Weights of a small image diffusion model.
Training: soap at rate 0.0031, 40000 steps, batches of 64.
Rows from block 8 of a small image diffusion model, named by matrix and row number. Each number is 50 + 15 x the weight over its row's rms, rounded and kept within 0 to 99. All counts start at 0.
After each channel's rows are labels from the 100 images, of 14976 (inputs lightly noised), where the channel reaches its highest value: "top examples" is what is common among them; "place" is the part of the image that holds the peak. Only what is clearly more common there than usual is listed. The data: capsule endoscopy frames (Kvasir-Capsule).
# convs0: first 3x3 conv (model.decb.0.0.convs.0.weight, 128x256x3x3, each kernel summed), inputs 172-255

convs0.97:65 67 84 56 46 38 64 82 26 35 61 57 55 62 45 47 16 57 63 50 30 37 62 56 59 51 30 45 13 29 59 52 17 39 40 58 50 75 31 46 41 39 39 48 36 57 41 50 56 51 83 77 64 42 63 51 46 39 57 53 62 47 64 90 46 49 50 33 09 05 41 20 55 30 60 39 38 72 34 74 65 70 43 41
top examples: finding: ileocecal valve
place: bottom left

convs0.64:43 33 65 34 63 46 48 51 36 41 58 62 52 34 63 55 48 39 53 53 54 48 37 64 52 64 25 51 34 55 27 63 22 33 59 33 71 61 58 67 30 51 51 70 69 56 42 40 40 33 52 42 70 51 50 77 75 57 64 53 51 37 46 60 72 30 66 47 49 34 32 60 88 30 58 38 73 64 38 28 71 28 57 76
top examples: finding: ileocecal valve
place: bottom right

convs0.59:40 50 68 40 44 74 66 23 43 57 62 40 62 56 57 46 52 72 47 33 80 41 58 42 53 67 99 41 56 54 71 73 76 38 61 61 37 52 40 49 49 52 29 56 70 45 63 38 38 39 37 19 56 38 64 54 46 66 75 16 75 48 47 58 38 67 50 54 50 61 84 53 42 47 34 37 75 62 26 30 30 71 33 49
top examples: finding: ileocecal valve
place: bottom right

convs0.51:48 31 70 72 58 39 63 33 52 40 62 26 28 80 46 48 60 68 56 31 60 53 58 63 61 68 99 60 78 39 55 24 55 69 50 46 55 57 76 48 64 71 52 64 56 47 62 56 27 83 53 49 71 35 44 27 43 49 32 71 02 42 44 18 49 39 43 67 43 17 59 66 54 24 48 46 66 49 52 50 51 55 36 54
top examples: finding: ileocecal valve
place: bottom right

convs0.25:32 71 54 27 62 42 68 63 50 66 35 32 38 45 63 57 22 99 52 64 60 44 69 32 20 57 54 51 83 52 36 38 42 76 32 59 43 38 76 37 49 60 44 67 47 30 32 98 57 74 45 51 59 37 49 34 28 23 36 18 67 59 41 33 69 73 44 34 46 57 69 57 46 47 58 27 46 44 68 44 49 45 36 72
top examples: finding: blood fresh
place: top right

convs0.105:56 51 62 44 54 59 76 44 49 38 48 53 63 51 12 47 61 47 53 05 38 52 45 43 57 64 99 72 47 20 53 29 72 15 50 40 43 43 59 32 22 39 56 43 75 48 34 54 52 43 44 46 38 41 33 58 27 30 57 45 48 48 49 40 75 37 38 71 52 80 37 63 46 52 56 35 81 31 61 21 58 55 55 54
top examples: finding: ileocecal valve
place: top right

convs0.30:53 46 45 43 58 59 90 15 55 47 35 35 60 49 71 53 48 71 30 65 69 50 51 38 66 65 96 68 43 19 30 59 53 67 34 46 23 56 64 49 44 78 23 48 40 38 66 48 46 47 66 43 66 38 47 85 18 40 34 39 64 38 40 34 38 68 47 70 41 55 67 65 91 53 19 21 63 66 58 66 18 51 55 52
top examples: finding: ileocecal valve
place: bottom right

convs0.118:63 55 43 53 76 33 78 56 72 36 44 26 49 18 17 70 48 67 30 48 24 32 54 61 28 65 99 53 31 61 41 66 67 49 49 35 62 53 58 62 70 69 65 29 53 55 69 34 49 69 65 19 87 43 65 58 36 58 60 35 36 63 37 42 34 54 44 69 53 38 77 54 66 42 52 53 47 39 37 58 59 35 60 51
top examples: finding: ileocecal valve
place: bottom right; bottom left