From a checkpoint of a small image diffusion model: batches of 64, 60.6 epochs.
Rows from block 7 of a small image diffusion model, named by matrix and row number. Rows with one number belong to one channel. Each number is 128 + 24 x the weight over its row's rms, rounded and kept within 0 to 255. All counts start at 0. Numbers have three digits each.
Before each channel's rows are labels from the 100 images, of 14976 (inputs lightly noised), where the channel reaches its highest value: "colour at peak" is the nearest of a few named colours to the mean colour under the peak. Only what is clearly more common there than usual is listed. The data: capsule endoscopy frames (Kvasir-Capsule).
# convs0: first 3x3 conv (model.mid.2.convs.0.weight, 128x128x3x3, each kernel summed), inputs 43-85
# convs1: second 3x3 conv (model.mid.2.convs.1.weight, 128x128x3x3, transposed, each kernel summed), outputs 43-85

colour at peak: pink
convs0.14:141084134139118124145111110142135146110133120161111153162124112105129100156139177135113105150079119099103116118126119113109144153
convs1.14:089158125126128132096161127138115103128115106081105069113117156148125139081152104111174125130132132142170151115126143139144113110

colour at peak: orange
convs0.55:067083137149134161127121109127094127178098129075126095155161117115124082085117161123119163113145153145118124098153117175140132108
convs1.55:175132138149116115170097150156169130108138111173115143139111161149109153132139119129136114179113145137184133130105157124128114125

colour at peak: grey
convs0.97:114153140137116105140133101129138141163144109114155101150139143207154134120161127123139121119124132125107121099092168163151150135
convs1.97:131111142117130142113148142093139113103127156127149110113115115075113118149108113103159140160111148138125126163149087127097148107

colour at peak: grey
convs0.20:133114135132086130091100144111141141120142122108105091150129148170123137140088101140128089150074142109128085108097155108071104105
convs1.20:100140110127143123138179121157138086109118104162163146108117093095130112144121135116105137104151099155144149144109085108147125127

colour at peak: orange
convs0.34:096129130141165104088094157100139104096138132162147112147126160078120091066153143106150121145106143148138085090152109139119139152
convs1.34:131122132115116142164167114143113129166140120086085123100121111158139159168061117116153147119170119094117163160101121115107111074

colour at peak: black
convs0.123:155147139123128124166112107106140172081132162126138155092112113128102080141155130144114141143146115120088107178127121102133132110
convs1.123:131106096121134104121156158158093098135145105142117129124176145167142190092111110109127133156120118116165134111137147155155103123

colour at peak: orange
convs0.103:120103137114150137169145155115141176145067161175107157125151127119136089108100093148174114127115124146103182132100113116092137156
convs1.103:128143126134113096119138128148103090107185110110130114135138121137119192103151146123126148098165123114197121124135139131147138121

colour at peak: grey
convs0.110:142122119125137144121120131132118143150064167125119136131125124075123087123097097137165103132138144149113148129121146135097160162
convs1.110:121157110137089107111133163136155132113128100127152111120144103158076145150146174130069128139115100122097093094137132118137116163

colour at peak: orange
convs0.26:119123113134143115131109142115147122111140132103156155086170152137088133108155117111132134149129108135082137068176104160108144124
convs1.26:132135124124121105126121102149085115118115125151112100147116156121180124128097104121101126114141126107181081176082137104129121146

colour at peak: grey
convs0.44:144150088136137148139125133130118138106149125158118148109141162155141121145149154151147149132093123067126147156164105100143080145
convs1.44:151095125159146143115129119125157155167131110122131067150135116146115149127133089073089154098151137172153097113131149117123181110

colour at peak: orange
convs0.115:109138133115110160110096113111105142121151138143092117165083121130122119130113095142146105078142107125146116103124110163093114104
convs1.115:137120169147130100110142106127154116134089099106146155108165097125121121121142147119159109172085144128116115151112132078187120115

colour at peak: grey
convs0.73:170153121152147105131115174088137126079145115107127121147170099123136095160127095160081076155166121125147067130097123139118127129
convs1.73:077126154111112166144139077151114118126105129175134095114065177132098133103166138093135152108098107168087186120164113124122139127

colour at peak: orange
convs0.71:126120099108073136126119148127101119126193122157143110130152145104122143144120094145136104113137113159132106128102149122088138110
convs1.71:094120155158145127149129099129132149123066123111112143116102119142107104125139127149148154099136147102135146137148111136145141131