A small image diffusion model, trained from scratch.
Model: 3.98M parameters, 48-pixel images, arch unet, norm layernorm, activation elu, widths [64, 128, 128].
Rows from block 7 of a small image diffusion model, named by matrix and row number. Rows with one number belong to one channel. Each number is 128 + 24 x the weight over its row's rms, rounded and kept within 0 to 255. All counts start at 0. Numbers have three digits each.
After each channel's rows are labels from the 100 images, of 14976 (inputs lightly noised), where the channel reaches its highest value: "patch colour" is the nearest of a few named colours to the mean colour under the peak. Only what is clearly more common there than usual is listed. The data: capsule endoscopy frames (Kvasir-Capsule).
# convs0: first 3x3 conv (model.mid.2.convs.0.weight, 128x128x3x3, each kernel summed), inputs 0-42
# convs1: second 3x3 conv (model.mid.2.convs.1.weight, 128x128x3x3, transposed, each kernel summed), outputs 0-42

convs0.44:114162159092157170196145164077139128149125125150161130167154111115132128128115135159116128120103119115101126154163106096133056120
convs1.44:124103105151138097101135088140124152113129162082114143060096156125114168140147147112156146126158144137143134098130149148101203116
patch colour: grey

convs0.100:103130117174120098089159147148085157129111104123171106136077109118108141104091102157140137150119116095140130160138149091077138144
convs1.100:109110152107126134159130099160142099156121181126110132130136127122162109165141190123115106110174148140104147096122116117188123107
patch colour: orange

convs0.20:135109117100129141127125098120148083158141161091146092126110148157098122114126129123154113129128101142166106136082127097139152128
convs1.20:105145099142122117109140161140063136093089117146107143152153124107133090095118150132097168095116130093113130120173097134115108103
patch colour: grey

convs0.115:116120098153171177140106126085153130127114128136107134131076154146105132124115059085124087133141125115127129104148131116103109143
convs1.115:120126134097063103110098163158074128131120156104138138116149160099135129103106159166111157096097142130114111152107111125153141123
patch colour: orange

convs0.123:108131145125112147128115111146119147095100101148164136110095110130117151072177127142082169117129154100133097096116137104132136159
convs1.123:177126139168145144142138123117138120137153166130105140167164116128111093188139133124189078127130120165130157119156166113130165105
patch colour: black

convs0.110:138156131123098112161127095064173081129137110147126119166172130124108102119148115149104118140093087139116084113145109112173111126
convs1.110:123116111103110135120117151169058162181110145101108110116122138111162149101106154112127126121122173104096145133140115118120174140
patch colour: grey

convs0.71:149109134099125081081134086148103087106157099140151170172134122112179128143138112090125151148096179137156125108165090123135090134
convs1.71:088140119142103149165101163090125171160118110109093103075143114176110104134124166153102090086165065104095103154093146155152162126
patch colour: orange

convs0.25:114133133081110115106142149194139140089116137126116154091108118093122116107112105092129093103116100123165115146097081128121103133
convs1.25:150119094173157114116118145087100079150107135119153113176145153133125131121125136121135148162154136141102132099141163124154161122
patch colour: orange

convs0.34:121123152102154096088168122111146145119154177120156115100125118136122094143124128179119105139115128131133147088103136099132104092
convs1.34:138144106127106193193102135152118133135101075133113132134108123149128174120126125074118141118134117114146144158149126152137155137
patch colour: orange

convs0.26:160102102091132120109120140112099098123107115163115115136110153095088124159151147111144153144134145115074118083115128132102144105
convs1.26:109156151180122145135131115114163181153143153139156121120130108153155157111114131130112113156126111146163124166133136118161134151
patch colour: orange

convs0.14:130161157109123123145133134107145134142168143054110128132113133168194120117100076138136127117143062122125155131113109120139150140
convs1.14:137095131106130133110152109126115135137105109176132128106133122098056126141130175133116131093117169126140114122145145113117138084
patch colour: pink

convs0.97:121098122115123130149118145133081170115117166148113125111125151132181117110100150167120148132113081131114098147181096102105116102
convs1.97:148153141145152102125108100129121078157150100104129144121145117090118123140182129068143104140141163110132134128069173129151113137
patch colour: grey

convs0.85:163090143091170091175111145105116129101139126139145146122094141093114153116160132146157092124167104136146139112156120107143128138
convs1.85:108157145116098192126138121123141110144158124092128104122150113156141103135093104124090163138100167107134122157123143134147176115
patch colour: orange

convs0.103:139123156152123109137118140107122106123150128124172093116117115125119148148199135148130133090157084114114122152135129151161171160
convs1.103:114124132146116158113160120161127182114124134114116159119123149115106116098063089102123134133127154142125163098137127137134088095
patch colour: orange

convs0.55:131176154133117150119138164124116131144119105129116138166120111125129152136112119156141148103090157172123115126140145152103158138
convs1.55:144107088158160110090115115146151134143122114144127087105113117151098139125134131092137104154169118092099146104134098105159097105
patch colour: orange

convs0.73:116150162114100143131194118148121115124135096092101157152144173114077081154141146134155113153121143119102141096112136153108136144
convs1.73:143117149160154092108117117124100128145104130152118105092115110110125162087142090138149129127119119136095116154133087115165110105
patch colour: grey